Weights of a small contrastive audio-text model.
Training: soap at rate 0.0025, 4700 steps, batches of 128.
Rows from block 3 of the text encoder, named by matrix and row number. Rows with one number belong to one neuron. Each number is 128 + 32 x the weight over its row's rms, rounded and kept within 0 to 255. All counts start at 0. Numbers have three digits each. After the name is the row's rms in percent of the matrix's.
# fc1: MLP up (text_encoder.blocks.3.mlp.fc1.weight, 256x128), inputs 0-127
# fc2: MLP down (text_encoder.blocks.3.mlp.fc2.weight, 128x256, transposed), outputs 0-127
fc1.41 091:149129128161082093192145106197152169108156164143120130124120133179171077118189142099172156109166099122126107151147108170098169112130138122144155112118133169107123110119121134157139154122165084091146107135129113080086119069118115153141071109164138147135153140146140167098105123149079119122209081153112161044132113154139157081167183155074145065096104167124160135154134146191201139103202
fc1.42 084:110113135188132104154149130116179133097155168155108137152127126104162109103143128133095177092145176090147136125094094247078145050109209101174140140157117128166128131133153147150166099135183133128171184105123108094116144121105165150160111147101176094121122151087134135060149148123065111111119082183091068082130132165135156157145151130194113080135118138134123146171055136118116137156128
fc1.43 092:096123073157163117123119159088134158144171114105115109111150140114141150072156195102061101126171117171105098158116152115129118156077160165124111121113150116100155133114120194130132101154137147117156190155151097119127061119148139184123230076175160150151181083134106115123136175115103162075125122091081087175165232155079124079112113129146143130128084138120132142127116070156138165119144
fc1.44 105:136156117179072074109060129137129141053118112130173102189125175118190195126099062082126085119123168136130058141108133151127173081153147196122112130114190091129086147111082143119094148168104066128085139099087130105117160122147164109152125116102126156167149096080147175135116137116112175100143092145133133149161156156108140138085158156111075176132148091125098102152140179092161105115172
fc1.45 110:126077075169121178103123088113102177115116109094164169111160132109076113081150096117101131146104063122076143108100173009137129051161117156137127103204143154136163070119129108164144122128147161133072127100136079124147105120119130122084105115142164134123147094098119120094121088099101111114122128161162112175180140127178152159124103060095102103121088077145134154146062117134098089165150
fc1.46 088:146109122145085138115124111110131104142147143074132121180096105146118095176181142162087160103091172114162125149107100105138111111125163087131119140202103146039154096077153105080185121133141171121110147010131153101138109118103098080067109107120130109098130132121121177122072083132114171119069098184175133158114094145126131130172110101194089103131080141066158144097136130171148147122142
fc1.47 094:165088159166100158118130091107126057108115137139132107131127169139148120188161099093211122109144145103170120113128177101169165093139114096156125215096129087129100107148135128092185090149165135143115155157202136167138070133148133172149123144166140127120098134064139114106134072078118080116076132151107142199053133137167096132129138107075093063150162142103126116096160081111129083120112
fc1.48 100:083113129129172130126113111124150152124121133148155156110133201158158132113118125124090213148110138115171170125082151135146152179099134158168182170161115108113153162145146134107104145167106086149116141114168120146166175122108093127182104114157123094140114033137144103065134121121130183098131166135074146169181175192201121090115109147159075070109138155139108099159093177143087059138171
fc1.49 102:125201111147099150115122135065185073098128128130124124105125113140176117143134173108116127079073154069116076143047078122194140072066170111133135121096160114139096107101158130178121145144130142101080132102139165067101190114145138132150152156126152181131156111136116143156082147177137105083182119116114105155111085100134055106098140085140137082100140157096169134099073108148108144117192
fc1.50 089:162164162141156129191085152173079127185077147133111122124131082170094140105153127147157150127116164086162164157164099090142058106085107146140144138083106064083069117100087144151169143099077146165105106142140098133161050158083144116155152120199059127067138187169127108126102123129118135174066125174149140110129152107066110156136125071154092143148124135145094127167157126147123130145120
fc1.51 093:147126100147133152172106063125133116133170173141042123146150110100066168074111092095153088133100106120103117163120149136164141105139123119160116080124164137137134145132194215134137097113126126052151128074161112080136155165113111103144114141091114130178115110085172144115121122127051164153124122046133128108125066135111142148122182142085108161087148140040136132149159119138160177106186
fc2.41 097:151117056170086118118078087082117158106090071139159100142079114162172118156164128121135107174100120167155105201148140105123117121134134147160122123131133052108130194142124158149185103127125130099135082119133106130130126072157073120097101106118138116112121100058085129226137128124111132112124113178189196150139163087149103128146100148113049171105140122086145120104090123107125127196173
fc2.42 087:136199183113135177119151172152096184089139168109146150143093152149181144089153169133073084095155104119136146120110079097167147142133129133095133144136115109104166132150081127090131105167101145100070146079122117151095113076056152184138098104198053114168194104147150119081124058111110104132153106156176122174081060088116121132116089138067101155105116115140124132157116127149149107115150
fc2.43 105:123131149063218135098130172201176152154094130103172146149145130112078156107113105132116129145129141138138143070199125119151083169108140111148140195131144080150059154094130117115120119123143069142138091132166096163143121110077155132200090158108162134136159083169135127159066101104153126145154083118183127093091101056119129107120148132171194122148177164166149112125144107160080114149161
fc2.44 102:072135157113194160105203153100165148135104138187104135113113087144092104083152145128072133158139076091102171150141059133113141180103124076137158102138066159086145140121157126099162173082079149108162121139138099130150129045110111148145163112109126120116109128099150145138094089052148171124081151184098091128123099097128119097140167084149060152146110144149131178098110119115069171148092
fc2.45 106:124135172174173118120146181133147131156161155100125090097131086143138165111106155159108163097151178106091154099112109139090114150086098157101158144124138044078121179099154114127157178152147086134136154140158179133142169151111147157083162047119161135129096204186100103167107157152133148082134119152094159114082176166094094074135064146144180094136121118179127126124111068107178142179141
fc2.46 079:085161103127205151146193173123125134083118150167080178147097135107179177106078169168096118145144078068113194125138186166152183099088115162150169180134104103133081135139162136119137138210148150151119137134138181177100139135118144162155134128119115175183125126142089182144134121127116109161112130111142164142165091161168164141088158122127111145121118092193117052155130098133133129071122
fc2.47 090:116133118107100123143142153127125152148106135189169146125119117108182133154023114173113123098100090175097158136087117124110115104185136180084097071079181038145139151099098103149107134123122165127131175118077082117117095160094123096164158145149102171143074119115118045184114112182084162110167143140130138137156137154114179117165100110131160065141143159109120109154072110098168157167131
fc2.48 095:139114148128111135166154164140106126119117156094141121150153093142085128141125114133171138095143132114107104123132140113103148109150112159060101148098187167101190120125154155153092191119148122122141130114110201021069105167120137118065142124114177132147098205170119143142117114097167136140121140138133083255116134125112109142075115173137163111170092110177173188132090121101153099173124
fc2.49 098:138071145156157143088124153177128188107107126123198125133159161144103164106131109136118160192144024147101114145127163132127132143112062135123085090084138152115134153141117167126094107130156142142112095094127081120117066072113130184066158133159159100119112170088147189087172134105127139164135134083118185138087120136087187116107085144101112141139112111191141059082155158084106075146117
fc2.50 098:167161076100089113079148126135163124098163092097092130130213203159123124158124117130133099162106126131142045098127164119169101160129094087094124164100105101162199162069096124164112125110156120088104156139135145075062148126146135131168135126095118122092091074103090127160099155143200169156201153108118097119181093092135083111078119185135133128151093148150114107143108152138180147132122
fc2.51 103:114103126144155104129086103108198123149081127166209145143116080153184129160109115172075136129164133104131122142146161166156174107105157117144111161088116204125167128148100134150113096167128133127160113192127141170141105110179133117135154147147165141109164198186104148154179079096205185104155129145119098162132129058145141113159103083171106144177119158208139113112094133137074118156106