python train.py --model="contrastive audio-text model" --dataset="read English sentences (LibriTTS-R)" --train_examples=15625 --noise_aug=0.01 --n_mels=64 --hop_length=160 --input="log_mel" --spec_augment=true --win_length=512 --tokenizer="word" --vocab_size=8027 --loss="softmax" --embed_dim=384 --encoder_arch="gmlp" --encoder_norm="rmsnorm" --encoder_mlp_ratio=2.67 --encoder_subsampling=4 --encoder_layers=10 --encoder_width=256 --text_encoder_causal=false --text_encoder_width=128 --text_encoder_layers=12 --text_encoder_norm="layernorm" --text_encoder_norm_position="pre" --text_encoder_activation="relu" --text_encoder_mlp_ratio=2 --text_encoder_head_dim=64 --text_encoder_fused_qkv=false --text_encoder_bias="all" --text_encoder_qk_norm=false --text_encoder_parallel_block=false --text_encoder_inner_norm=false --text_encoder_positions="learned" --residual_init="zero_last" --optimizer="soap" --beta2=0.95 --learning_rate=0.0025 --beta1=0.95 --shampoo_beta=0.95 --eps=1e-08 --precondition_frequency=10 --max_precond_dim=512 --one_sided=false --adamw_lr_other_params=0.00084 --max_steps=4700 --batch_size=128 --epochs=38.5 --lr_schedule="cosine" --final_lr_fraction=0 --warmup_steps=90 --weight_decay=0.1 --adamw_weight_decay_other_params=0.01
Rows from block 7 of the audio encoder of a small contrastive audio-text model, named by matrix and row number. Rows with one number belong to one neuron. Each number is 200 + 40 x the weight over its row's rms, rounded and kept within 0 to 999. All counts start at 0.
After each neuron's rows are labels from the 100 clips, of 14976, where the neuron reaches its largest size: "strongest on" is what is common among them; "loudest band" is the band of the loudest frequency at the time of the peak. Only what is clearly more common there than usual is listed. The data: read English sentences (LibriTTS-R).
# u: gMLP up (value half) (encoder.blocks.7.mixer.u.weight, 336x256), inputs 172-255
# v: gMLP up (gate half) (encoder.blocks.7.mixer.v.weight, 336x256), inputs 172-255
# out: gMLP down (encoder.blocks.7.mixer.out.weight, 256x336, transposed), outputs 172-255

u.238,201,190,172,178,188,217,216,196,205,230,219,182,213,205,241,190,193,166,269,218,103,178,151,271,211,170,254,152,220,153,182,167,226,279,240,190,208,172,282,215,235,251,192,169,207,327,176,283,154,240,254,226,230,226,244,236,185,255,139,216,187,189,204,176,216,192,192,185,219,234,267,237,175,197,217,149,190,156,218,206,241,233,250,145
v.238,200,188,205,168,216,133,198,190,231,271,191,255,237,208,185,248,221,206,144,196,181,287,190,225,195,246,185,234,223,202,223,249,196,218,135,227,177,211,226,226,168,296,174,212,232,194,161,139,172,255,228,239,214,196,224,217,202,211,215,244,143,196,144,246,132,172,245,135,229,162,211,211,183,143,176,235,248,191,206,253,285,184,176,111
out.238,163,275,193,132,192,202,275,262,201,211,228,185,168,210,247,168,193,148,167,213,232,225,153,111,227,208,234,248,201,202,203,175,182,259,127,189,268,119,199,254,276,226,224,207,176,146,202,187,197,208,174,190,203,225,302,181,248,161,212,212,215,147,223,159,234,180,246,193,129,195,147,220,258,182,201,181,269,228,208,273,221,209,246,211
strongest on: the word "was"; the word "he"; the word "she"
loudest band: 250 to 500 Hz

u.226,163,244,166,220,218,244,203,299,136,241,163,127,246,184,280,198,169,228,269,216,236,180,214,241,148,178,180,230,169,255,187,147,225,215,180,273,223,230,199,143,152,193,173,258,158,142,189,184,233,140,202,165,263,209,197,164,280,237,222,159,231,269,202,196,160,244,290,194,162,226,213,198,213,117,164,179,176,243,183,230,168,192,151,202
v.226,194,185,200,152,173,226,218,154,154,201,231,251,174,228,201,189,198,198,110,226,254,165,268,155,126,224,167,160,174,224,182,231,159,185,243,134,222,179,218,208,210,229,209,270,166,196,208,164,165,225,200,230,272,143,175,245,141,190,239,231,284,199,170,219,259,261,235,132,200,213,235,165,237,186,185,150,187,204,249,203,79,194,211,153
out.226,156,228,242,187,196,261,160,181,203,210,271,177,203,230,247,144,193,250,174,294,205,216,246,210,175,121,195,208,253,193,150,169,231,156,216,210,221,175,176,183,184,168,184,172,242,190,193,216,250,190,212,109,229,257,240,262,135,242,129,278,196,257,179,256,229,238,248,206,248,205,252,198,239,232,255,240,200,272,144,123,254,206,207,145
strongest on: text has "what"
loudest band: 250 to 500 Hz

u.88,149,227,192,164,190,163,212,226,253,227,122,144,200,137,204,217,199,220,91,266,200,172,156,188,162,243,212,147,179,193,248,128,239,239,181,195,211,203,214,221,193,160,189,228,185,191,142,163,195,162,212,209,123,74,244,179,267,186,185,227,214,240,125,195,178,176,196,199,189,181,174,235,245,217,222,178,197,136,220,240,166,189,195,220
v.88,212,194,180,226,194,152,186,150,222,149,154,178,184,195,162,168,148,210,198,291,132,254,221,259,197,181,237,200,177,221,167,189,176,186,134,223,213,214,154,119,226,161,176,230,137,250,194,176,184,210,224,173,142,162,242,126,177,194,235,205,230,216,229,261,162,223,196,222,190,197,241,203,181,176,252,210,190,202,232,185,207,88,281,107
out.88,171,209,216,181,162,211,260,167,213,119,242,201,185,209,275,139,120,200,185,214,229,236,206,234,247,222,203,154,225,173,182,245,247,191,201,161,189,223,166,166,201,191,177,118,251,211,177,190,114,219,136,267,191,269,198,203,192,212,132,122,208,314,167,257,200,129,202,155,215,210,259,169,185,169,280,149,175,215,236,140,273,286,140,249
strongest on: the word "his"
loudest band: 4000 to 8000 Hz

u.111,182,192,158,240,255,271,196,117,240,229,142,135,195,212,113,187,231,101,186,262,210,205,191,153,213,246,126,186,210,244,251,214,220,206,229,195,205,197,180,152,195,206,192,158,195,242,189,237,224,248,259,98,161,208,197,220,214,195,160,251,246,246,177,175,196,202,255,185,142,208,211,186,188,228,273,194,230,280,301,288,187,226,226,255
v.111,217,140,144,244,201,157,238,235,135,213,157,272,154,247,158,179,211,204,135,208,207,263,194,232,218,231,161,177,214,173,144,204,225,226,220,254,191,165,211,166,223,175,259,180,220,208,123,238,193,201,233,160,167,191,213,197,187,258,171,269,204,225,139,190,178,216,194,190,110,222,254,197,138,127,230,137,222,256,183,163,208,195,227,199
out.111,263,201,260,184,183,122,226,138,244,202,179,197,142,242,219,112,226,142,248,241,127,206,205,179,242,200,209,202,247,148,248,165,219,222,144,240,168,206,238,247,183,259,241,216,156,186,193,215,152,214,236,234,176,134,201,227,210,199,174,188,218,160,143,272,202,200,145,200,211,197,160,251,191,168,188,141,210,124,210,181,232,273,231,170
strongest on: the word "it"; the word "if"
loudest band: 250 to 500 Hz

u.302,254,221,150,222,171,257,228,200,239,255,229,203,215,193,215,131,238,207,218,190,329,215,213,185,299,219,254,236,211,172,227,235,189,223,163,210,243,185,245,118,182,173,160,184,281,222,217,216,242,208,123,181,235,235,242,129,220,221,200,127,177,269,167,263,228,228,217,95,212,210,187,178,232,169,199,137,167,135,168,180,218,205,169,172
v.302,129,250,192,249,182,283,231,246,209,161,266,95,238,211,198,221,135,240,214,308,208,257,133,198,158,123,200,176,185,212,234,198,181,204,236,223,166,191,146,259,194,234,180,203,256,181,197,182,216,201,180,176,199,236,162,166,257,242,172,208,293,201,143,155,220,173,268,204,212,167,164,186,219,151,232,226,154,214,140,141,186,262,117,169
out.302,134,164,190,224,257,251,182,183,148,221,159,179,199,276,232,233,210,167,272,194,167,134,128,234,195,238,202,195,137,136,141,178,114,163,279,124,190,295,188,282,222,229,211,259,196,183,172,186,102,170,194,262,183,220,240,183,204,192,274,250,203,149,212,183,180,256,184,291,147,104,139,244,107,205,204,230,242,148,237,144,215,103,213,157
strongest on: text has "why"
loudest band: 500 to 1000 Hz

u.292,211,158,238,200,185,210,165,214,144,192,217,213,234,178,154,245,222,149,240,148,173,183,183,191,207,250,182,169,229,173,241,144,198,238,234,138,233,171,184,219,240,118,257,181,236,220,215,274,165,185,199,184,129,187,160,182,257,216,166,170,262,191,236,206,161,178,209,161,179,258,94,266,98,201,240,158,202,211,133,143,228,210,170,126
v.292,194,141,142,118,164,192,226,181,148,205,202,257,198,128,178,135,204,233,117,274,144,181,215,231,279,274,247,184,184,173,188,198,263,169,139,186,195,182,239,235,219,234,204,155,205,291,205,178,233,249,232,209,203,231,285,217,238,193,197,220,179,153,277,218,203,145,225,237,274,148,208,140,240,246,144,199,241,199,156,210,233,211,227,190
out.292,150,226,241,200,176,231,168,212,257,177,202,182,184,201,222,223,161,177,68,218,216,191,238,214,210,136,214,180,177,157,212,176,165,184,204,226,149,215,210,175,158,231,178,163,196,176,178,142,245,185,197,216,178,279,266,247,227,227,195,262,129,229,154,221,202,212,218,186,214,213,257,232,197,209,140,122,246,171,179,231,219,231,222,166
strongest on: the word "was"
loudest band: 250 to 500 Hz

u.229,140,170,194,183,203,233,206,250,188,223,188,291,133,232,246,208,189,171,222,161,224,159,227,203,170,147,207,205,180,241,219,252,181,163,201,106,188,205,238,208,175,182,176,279,225,217,217,176,200,164,202,135,204,221,187,178,162,184,202,227,328,198,226,156,272,179,163,246,209,215,203,121,227,169,222,169,131,197,245,199,231,190,216,128
v.229,244,161,155,209,234,201,94,207,209,170,199,273,174,232,117,252,265,195,209,196,241,151,138,152,153,244,134,257,165,191,211,233,266,226,186,146,231,184,169,229,197,253,246,173,176,225,208,160,159,213,136,160,168,143,223,194,223,159,269,125,162,216,265,177,189,208,173,153,75,190,232,154,245,189,202,244,275,177,234,199,239,207,202,150
out.229,140,220,220,230,178,221,211,189,192,199,280,139,166,204,287,121,209,225,204,268,185,172,91,294,306,155,189,218,236,248,184,195,188,212,191,227,201,217,176,202,150,237,199,136,226,170,181,165,157,183,205,288,217,220,261,235,192,119,180,187,224,252,180,191,191,191,214,156,274,219,204,218,208,108,216,218,230,187,138,183,174,231,140,183
strongest on: the word "you"
loudest band: 250 to 500 Hz