From a checkpoint of a small contrastive audio-text model.
Model: log mel input, encoder norm rmsnorm, encoder width 256, text encoder width 128, text encoder norm layernorm, text encoder activation relu.
Rows from block 7 of the audio encoder, named by matrix and row number. Rows with one number belong to one neuron. Each number is 500 + 40 x the weight over the matrix's rms, rounded and kept within 0 to 999. All counts start at 0. Numbers have three digits each.
# u: gMLP up (value half) (encoder.blocks.7.mixer.u.weight, 336x256), inputs 0-85
# v: gMLP up (gate half) (encoder.blocks.7.mixer.v.weight, 336x256), inputs 0-85
# out: gMLP down (encoder.blocks.7.mixer.out.weight, 256x336, transposed), outputs 0-85
u.206:519512476540501499429494526462450538414517528514540490507411446425496531433517509499508517460546507541532486492568491515572502474511482471522621461503473497412478483556455553478548478492482533508564535450580501483578463461498506530515485485430431492461500490
u.207:510576451556485459483512554427521439534539525462446521445452521526475517580507465444492460540471456475445573490517506468474509533444443497537434456513466554468493436493555527521488452494487525493456501522546482542552500423559458501459521556481542469466448579
u.208:540470487471469457474517552555570490480500495460509459484432500527466463526450532563552458532532485520470567568553461548519564490485566500550523551493530449565484499456456443493498489463506562540473518517486545533441455494530506427533565525524535486489486438
u.209:508532470514490534460478516503558514501495503493489483516470526460506458526521516502606489467490466416488542501465495470517518497510462505507488538445478493474479491495497535445504472441521540443455517516456479572506527477524525493499496508512546582517498481
u.210:506496473544522572501476456503439441483495484541485505462453582508496430466518554481483531456478529483504507490510519485467554459524506525485517503538539446477451620540515457534490528540514462508434478472453489501538516491561482463467496484481505548452479459
u.211:395464500424517495476513596517459474445437530444444520520406464501567546506484548461472432566431478532522478415457465557457542472636510559478403484570514443416431408510518541558533464484511456495522550531540500450595498400484476496515424516397448564516400468
u.212:521553442512507475479468490497534542483531460511482487507492507478473511464509443451479488446479523485465453462439417540503480536486468517509593543532426487446532593474552542491501542478479521522458515526553477499552553528496562571538477506470470493531505546
u.213:520511508500465531510545433470453476455571473455494507495487512478468500428481479461458478497538479503485440534458565549544517585472496515542523520454492445515434487512476509488476503478493513482437446450502517511534547523541518461483529475497504417554452545
u.214:470429466452499401495427432446493571577509514535499536513513467529594420493506472526593510487456474532504590528576468594537478481505478500571544530545630422526441468424517525535513449433512516431452517535534500529425497422488486485495476398553403468503506541
u.215:564532476583575505529521508475504433447462502486473488471512549548482503481528535527497457535510496463506476414497442468574463535536546526544532527508498520485530526613555526537529464507576516485480445540546485492519538453467467499406498531593565458533461505
u.216:421490452554510466455496528410482432485478436558489465500497468512569484516470524459475543443500484477474453555499474461442547537434539478430465494540516530523407487473493479520453467525476494447512503431512552530509557528556517521553475487491467477521500502
v.206:497476540497490523500491435468493498523523505552526443478507530553467468541479554495548528492452459573497571452466518451545455488480449469517508504512479447453457540435470543572570465555502463507486477524504497466443556502478505531517475496558517513438506476
v.207:477450532479504537505519481466545551569543467512532490414444461527483560514526455478460466529473535550556527429466479462511506447587648619511509427472516441501478479423472459470484537466488482527539492458476487479549510475471446442457472464540540533500531509
v.208:534512418472520483482450493486579463516482471572562490479575485481498529498487453533431532550520562550499560452486511428403530430504538483544514540547487592501464532540599540522453506530476544583478478457551569471505491487429551485557541475521499481468556440
v.209:482475502488516498437468485512539524513474503491543546497519506489483509451515435513526544513434422461461555568493493536456498489524502481522515546472509487548524564519477516525483526499461561469517480538520506541551511499472443499508548499489491414490568496
v.210:434491490467476492531547452473550550554494505469543461424473515542535550498490554482519511503470519502456479513568522565494466429466536556519515493459527461532478576477442496485537527449543519545522489524472501493465563512510532511531474441501552505469490506
v.211:481494578489531555500406489514442486539530446566508545496563533434436508501575514549542574567500446551549580409477497517550549475427494455473470560553483513501547529460542529531500525503566469473492543500542488528451503498509522496589580512571549512501458434
v.212:458420475520526510506468498443347478574563504548559579494521507453431485454517453464515430506515488469481507511535467511500478536510454518547481512470505492424493561498483457512513439435452499487460456487454477567477553500474487533493530496516488529471484586
v.213:498509509478562488504508514525522456524522486494463466464480550476548512515504529498458482541511485495461473489548476525507524476539492514528500497527465513476526460514500426531525518527467526509513488497521516509518521605534529521563506484456475458577496524
v.214:469412529559599500535486464454612492447581446500510407602555416507467543473500603488486530537555524515477443520487413573456462488568499539472498491566511566517452427636452445540455532556512569538575435518509533456488457497439519481515503440497513442394473598
v.215:496517559516516470476495564453601417518483465526556430407452507491507463534497530459513514546399508473475549553515411451564542474559530538537461575481523444496441549499538504408547497546467486477575494483481460469424508495449541537485514518468459522487554562
v.216:511511472504465463454481501542403517503461489460570460478520501546491475493471455537546487540549470575423514511532485488420458527484550524517463536485506426547496534506451458498430519505610496513540441508471524478498473506468486512507486491473545550454466480
out.206:480513461469517458546507454513485551517460526430447511494505581528515507451449466568475468512556496427469519525484586485477448532447422537511552510439540527457465501522431487536476524471501495469453475584441509507475489479440476498516494457512566499536572519
out.207:460499459437456516525472563473494430479576527478538512530507450479442488497514578458476482417424587556502581522483512458489528543582469439432530574469503472543550472551474533539518477492595527467496507400533519461452480524554523385484478447497434489485469452
out.208:482464513574441505543568491597464493497464532545560467590535511488425456528453525539467457541381568496550482520463593531509491513549488519486511536430502489516498468515516531597432506491506545536462520512547553513488539536478529512475533447515591473517469494
out.209:529489471473514543430475465542509470475517532499492489477512512500505440514522531471455469533519489503530483481523477507454531454486538438499463463528448463515477476545531510542534503538498569591524468568541530449471515485539517510472497437471490495495522519
out.210:460497476533434536511497555526501535501540581470490506538547423466507498522472452485516493533449535449502533441488458517546465491574445508540568457457495550483468477469527521533503465487451516479514434532480456582487423441579525539468454520538586438465549500
out.211:445523449441530528557466512463592542489479515520519557548565496544483412468571487492488507534518416506537546520502550478479479585448519536534547578463530530468414567519433566500504543458539376474459531449471507522536419580533512537435559500537503541410499518
out.212:469471506530409475477468490511529507536535477427592542507476537520489520487531545495544511543522509491488520501548559429474507505518545503449479531423462567548455450544519511497482486555483453461484500482442540467478454509509463529510521535506465485440551429
out.213:508531519513553524548467477464566440551499569471509541488450539580486508564496524538525475510519554487489532551551505513481482543529456509482465515532485486479523466445470481465510551477500463493523530521496514456482530487517494460542525541569513571518515523
out.214:576538515518473485480535494498458536573473517533507562546542499503562535503454498517498506473469554536499465491453523543425525449466481478514435456497457507469481479507520469422528512485536484493445582508519453556492461439496477501507467546489496440480473440
out.215:546442484556530501525513432585490534603502513492574491487525575437481481509564521542571449522539500496427505518561489517496520449532432474440545441474385504562501462541545497482459488516516522522450556523526544540499481506535502529556587562473461502470569497
out.216:515528478465558487501554486469533488475426479498463492487520585514460499517549438497495492484516522462498483444509517528463472491516460467514508513476482550525540510460507421479501476475499446512487490543507537492541499502458504499514559478480517468494489493