python train.py --train_examples=15625 --spec_augment=true --win_length=512 --vocab_size=8027 --text_encoder_norm="layernorm" --text_encoder_mlp_ratio=2 --text_encoder_bias="all" --text_encoder_parallel_block=false --residual_init="zero_last" --shampoo_beta=0.95 --eps=1e-08 --adamw_lr_other_params=0.00084 --max_steps=4700 --weight_decay=0.1
Rows from block 7 of the text encoder, named by matrix and row number. Rows with one number belong to one neuron. Each number is 500 + 25 x the weight over its row's rms, rounded and kept within 0 to 999. All counts start at 0. Numbers have three digits each. After the name is the row's rms in percent of the matrix's.
# fc1: MLP up (text_encoder.blocks.7.mlp.fc1.weight, 256x128), inputs 0-127
# fc2: MLP down (text_encoder.blocks.7.mlp.fc2.weight, 128x256, transposed), outputs 0-127
fc1.22 102:486523532505497516539562475497483524494528564517505502503495467519494473503485480522474480548502569532487519477496489464471490514497501461483445474495521492508551490514508486495516499519525472501515535520537484497480477513497477537480507509497502482530501503472509518493527519527438472474425501527503481526523496480505510481528515482532493519524488501462509448492468516502484447483482
fc2.22 100:556506466497514502508485458553530521520532487514476533552509527517543495485459532513543510474500472497523512495497506491495501489471495535465552477490552485527514489494526519479509453482531523488522503453489506520500539505466496490500463505533544544487476523528467523492499474474520490524557497482550517486503503500532449494504492496488471504540480503533523515504503482490511506528531
fc1.23 106:515483521511513485492473505497457475489540490524518538533508492493470521448532488498505504485515482514528526507486467496557446498457460516505484503480499500479486513475515477442506501464486517544466523522513535517472553481505514502482509491478525556543507506471464527458489500503485524476511498486503542528516505495528439476507521486520553501463477517506503476511535472508477468468490
fc2.23 097:491539482551495488480503476527517523499456533514486470495482522499534551467465472496514522457528500441478494533531491530512492451501502502503520532536509523517499509527477472478505523507482533477514482477494488463504510532515507498523477461524489510458507492442487482543537494463463489527461528504479454519464492522470534530487485458486491511500472505518492515471476484516542514525475
fc1.24 083:466505500486437504477516516519504443472484482500511504512491490473529485450512488516495533551499479525512489543498496491486463488545517520456549494491510533537446461514514471514493459474513517486489514501456454491556473510475526488464536496509504524495526469506528515494529472507507460495539506502517470497487524554511502496511479514505515502488462534523496535523482485521485507445494
fc2.24 087:497529502522508499507440458502479509491515481468504556529461515525485525482501468532494502472481491487459494507555514469466487470507530505480505537505492486530492525526483512490533509491462482519494486430511507483487521464462471495546491491463479460484452448464434472471506491509468514520484510516522510497464479472473504489487455482482500520472523502515491512469490509483515467499481
fc1.25 089:476478500474491481470458497520487494495471463498493515517482507455509495467491482503511510481504554466480510534499507512468491538478496498535501506525423513530467484522444511529475517502492468495453473459462525528506472499509488507501508521412514503471502515496523490504488527501471491508524496515502522481513474480465490521530533541482421498460514522506478493483532479498482496480519
fc2.25 082:478515500483510508483490463486513485462502520517519463520500434552493488529477444463515473501480515541512476477503490486530462485499498478472506505499491526500524476477462448513496505485500504472498534484525509473429533519515537493479495483556471434495510507488467487524505466505504470493465488489461491514523473503508495489476466485501483485521428500546516519524511529491515524515494
fc1.26 082:506519478532458491510492496480484506506517473479559494518523493538502496432503537500478444505486492498487480475514478526516524471542534502504510486479518459484460528514485471503493473514479500482474547465485531516537489524497515516515489437481471491469508496476498489525483487470513505535454478562503517490495538487515448505536507537504504492501466525470511520499483508492507563520538
fc2.26 086:495497454525530490532516464480520537473521529485486539488522477511503519470513488507527513506515501473488489505500533529512488543513474456552505512514469548497493527476514499517525527530528499510478484515539473518515513462458501547512476475456494529515519531521504541484483537506472508449525522512498515472499524496493483503505559511503440486508548524467507456556491479488494524489522
fc1.27 100:529535481496493490458468479473485513515503483460472520493473528517517474508518516450512476532508467493461502529515511531523459503523536487511508501512465514491516470518533504468516488483521512522503509519488523517505476497452472504475550506582475524495468503471506538466534503490520478508537539505527517525494495539510520524511465537498497551508504548550484535499556517496505484486492
fc2.27 096:477478474519473477483504504457481470565513484542520514499508482449539507510518482491484506497481558490493512500477468500490488503465472500497511485475490524547504536467484517523462514508520490523474519487514493464500483504498522471511462502457476474515504499538462499528477492561512544461511456516486506482513530478476467492503554463549478466484497482442515464485500526514477490499504
fc1.28 091:495496517541491524501539516500484480499513499459541484467501485474470449489473485485471531521500451504494469473494477486461526468518447519489512453495494541483484492493546504518479561483511478471487564530505514527499529490510506510507515539500489456502499499493504487505501507516475495525489501445459531487512505534523518479516476504500539528520451504525498503503566480481519545473466
fc2.28 094:475475566475477485486498489515487515502548508499513479504496475476445497482487500457533501538458517521480487507450482495478515522530449505495519504418517481506477496478484505508522502489559509478507484515499511469507501517498475519517519497506509492473544512521495520474501487553545502481513505521499503505479539518493476526423509533543509510446517485480521504547482468506500507490477
fc1.29 107:496512474485498479510521478555509529520546541506476486499516488491469482487524485479483490482483525503513496487516508522518476508535469472510523489517524541491455539559471475450516534459482529518532493494483471511475503491482486457469508492470457484495532497517472442464490483509517471490471502500496519483466472518504478467537503473501494524494488530492457546479471503488432488466533
fc2.29 103:495479540497488504531475547512475507476486540488485453484492501488509529523509523522509526493506496535503475524528522560529488538488475474440486504499504489526531518524494518537488475505517488555468526500487479469517495493488498504532472554557508519480519483507498531500479503475483539537544474458489487497458452501469489513479498531527477507496517514492529544530531535531541497479491
fc1.30 089:502467502494526506518528495513491490474482509507511501448537474536485524502540492481473476558468518487498510525497510459485474469499466489475509531501488508501490561521524513501544535472524477490520520476494465548487497501487533498450503542459506518525469472495528516459531500479486539527538459498497503521482511492495502518438469538527527489501489513548521535542489473538502478513503
fc2.30 081:457550479523451499464518532477511492469484491515498522521507490512505526494445499537495484513498544514482526520473480519531493495520518512521509453502466487453478464474505474522484501489528487470502470481495545518476474513547499486539502494491490471529545496497450485493470528503516475516540520548475504496553505507449470473465476480501461491499514525503514480458513467480529486462499
fc1.31 095:465532475476476480521470482523535495467489480489488483543506531495528495535530521492458490514422511418483503457454467511477499510472493504509502504485531539495493526515486494479481533481507521481481498471528465468472502527515476541533528506486516506520515441493468528519527534508489521478421518491496513495508502508487506479522494476483492513528481493471471505525479528488491481503505
fc2.31 089:499501483458548485541495494523469493503452505478499460480510501535449474493502504504534484481494456551497530494517532500531494477521537464534482497520472458509453494520533506558479503480500524526491504534505481503517501503474533530525530520525526473473497538520516464521487490486518459504549508481525526477492508493497460526465477505472504440524516501491509490463541471477480505529488
fc1.32 103:518511525497464529518490514509530512508497518505515536481480496534508484503529455539493506518499513481467571480485467560491469506513498483523530538485482519506511510515470490530504455525480532483509520527525503501547477503490518481489485481475488484529570521515483520541498516510527577479486537471467524484480492495456498472546491493484518501511506524490479485507517504491481558473543
fc2.32 105:549524474501447507495509480484440501445437467483472544478474480482460485489501523435527504497512501480525458471492497497487485477530525539472483506487537541481523496498500468509508473466470485476522478528505464487480505473498510494479535513494468526527510505476540510465513498508465488519531542501484483505519505546494513494491530517461506484477485490490486518493493521503494460500439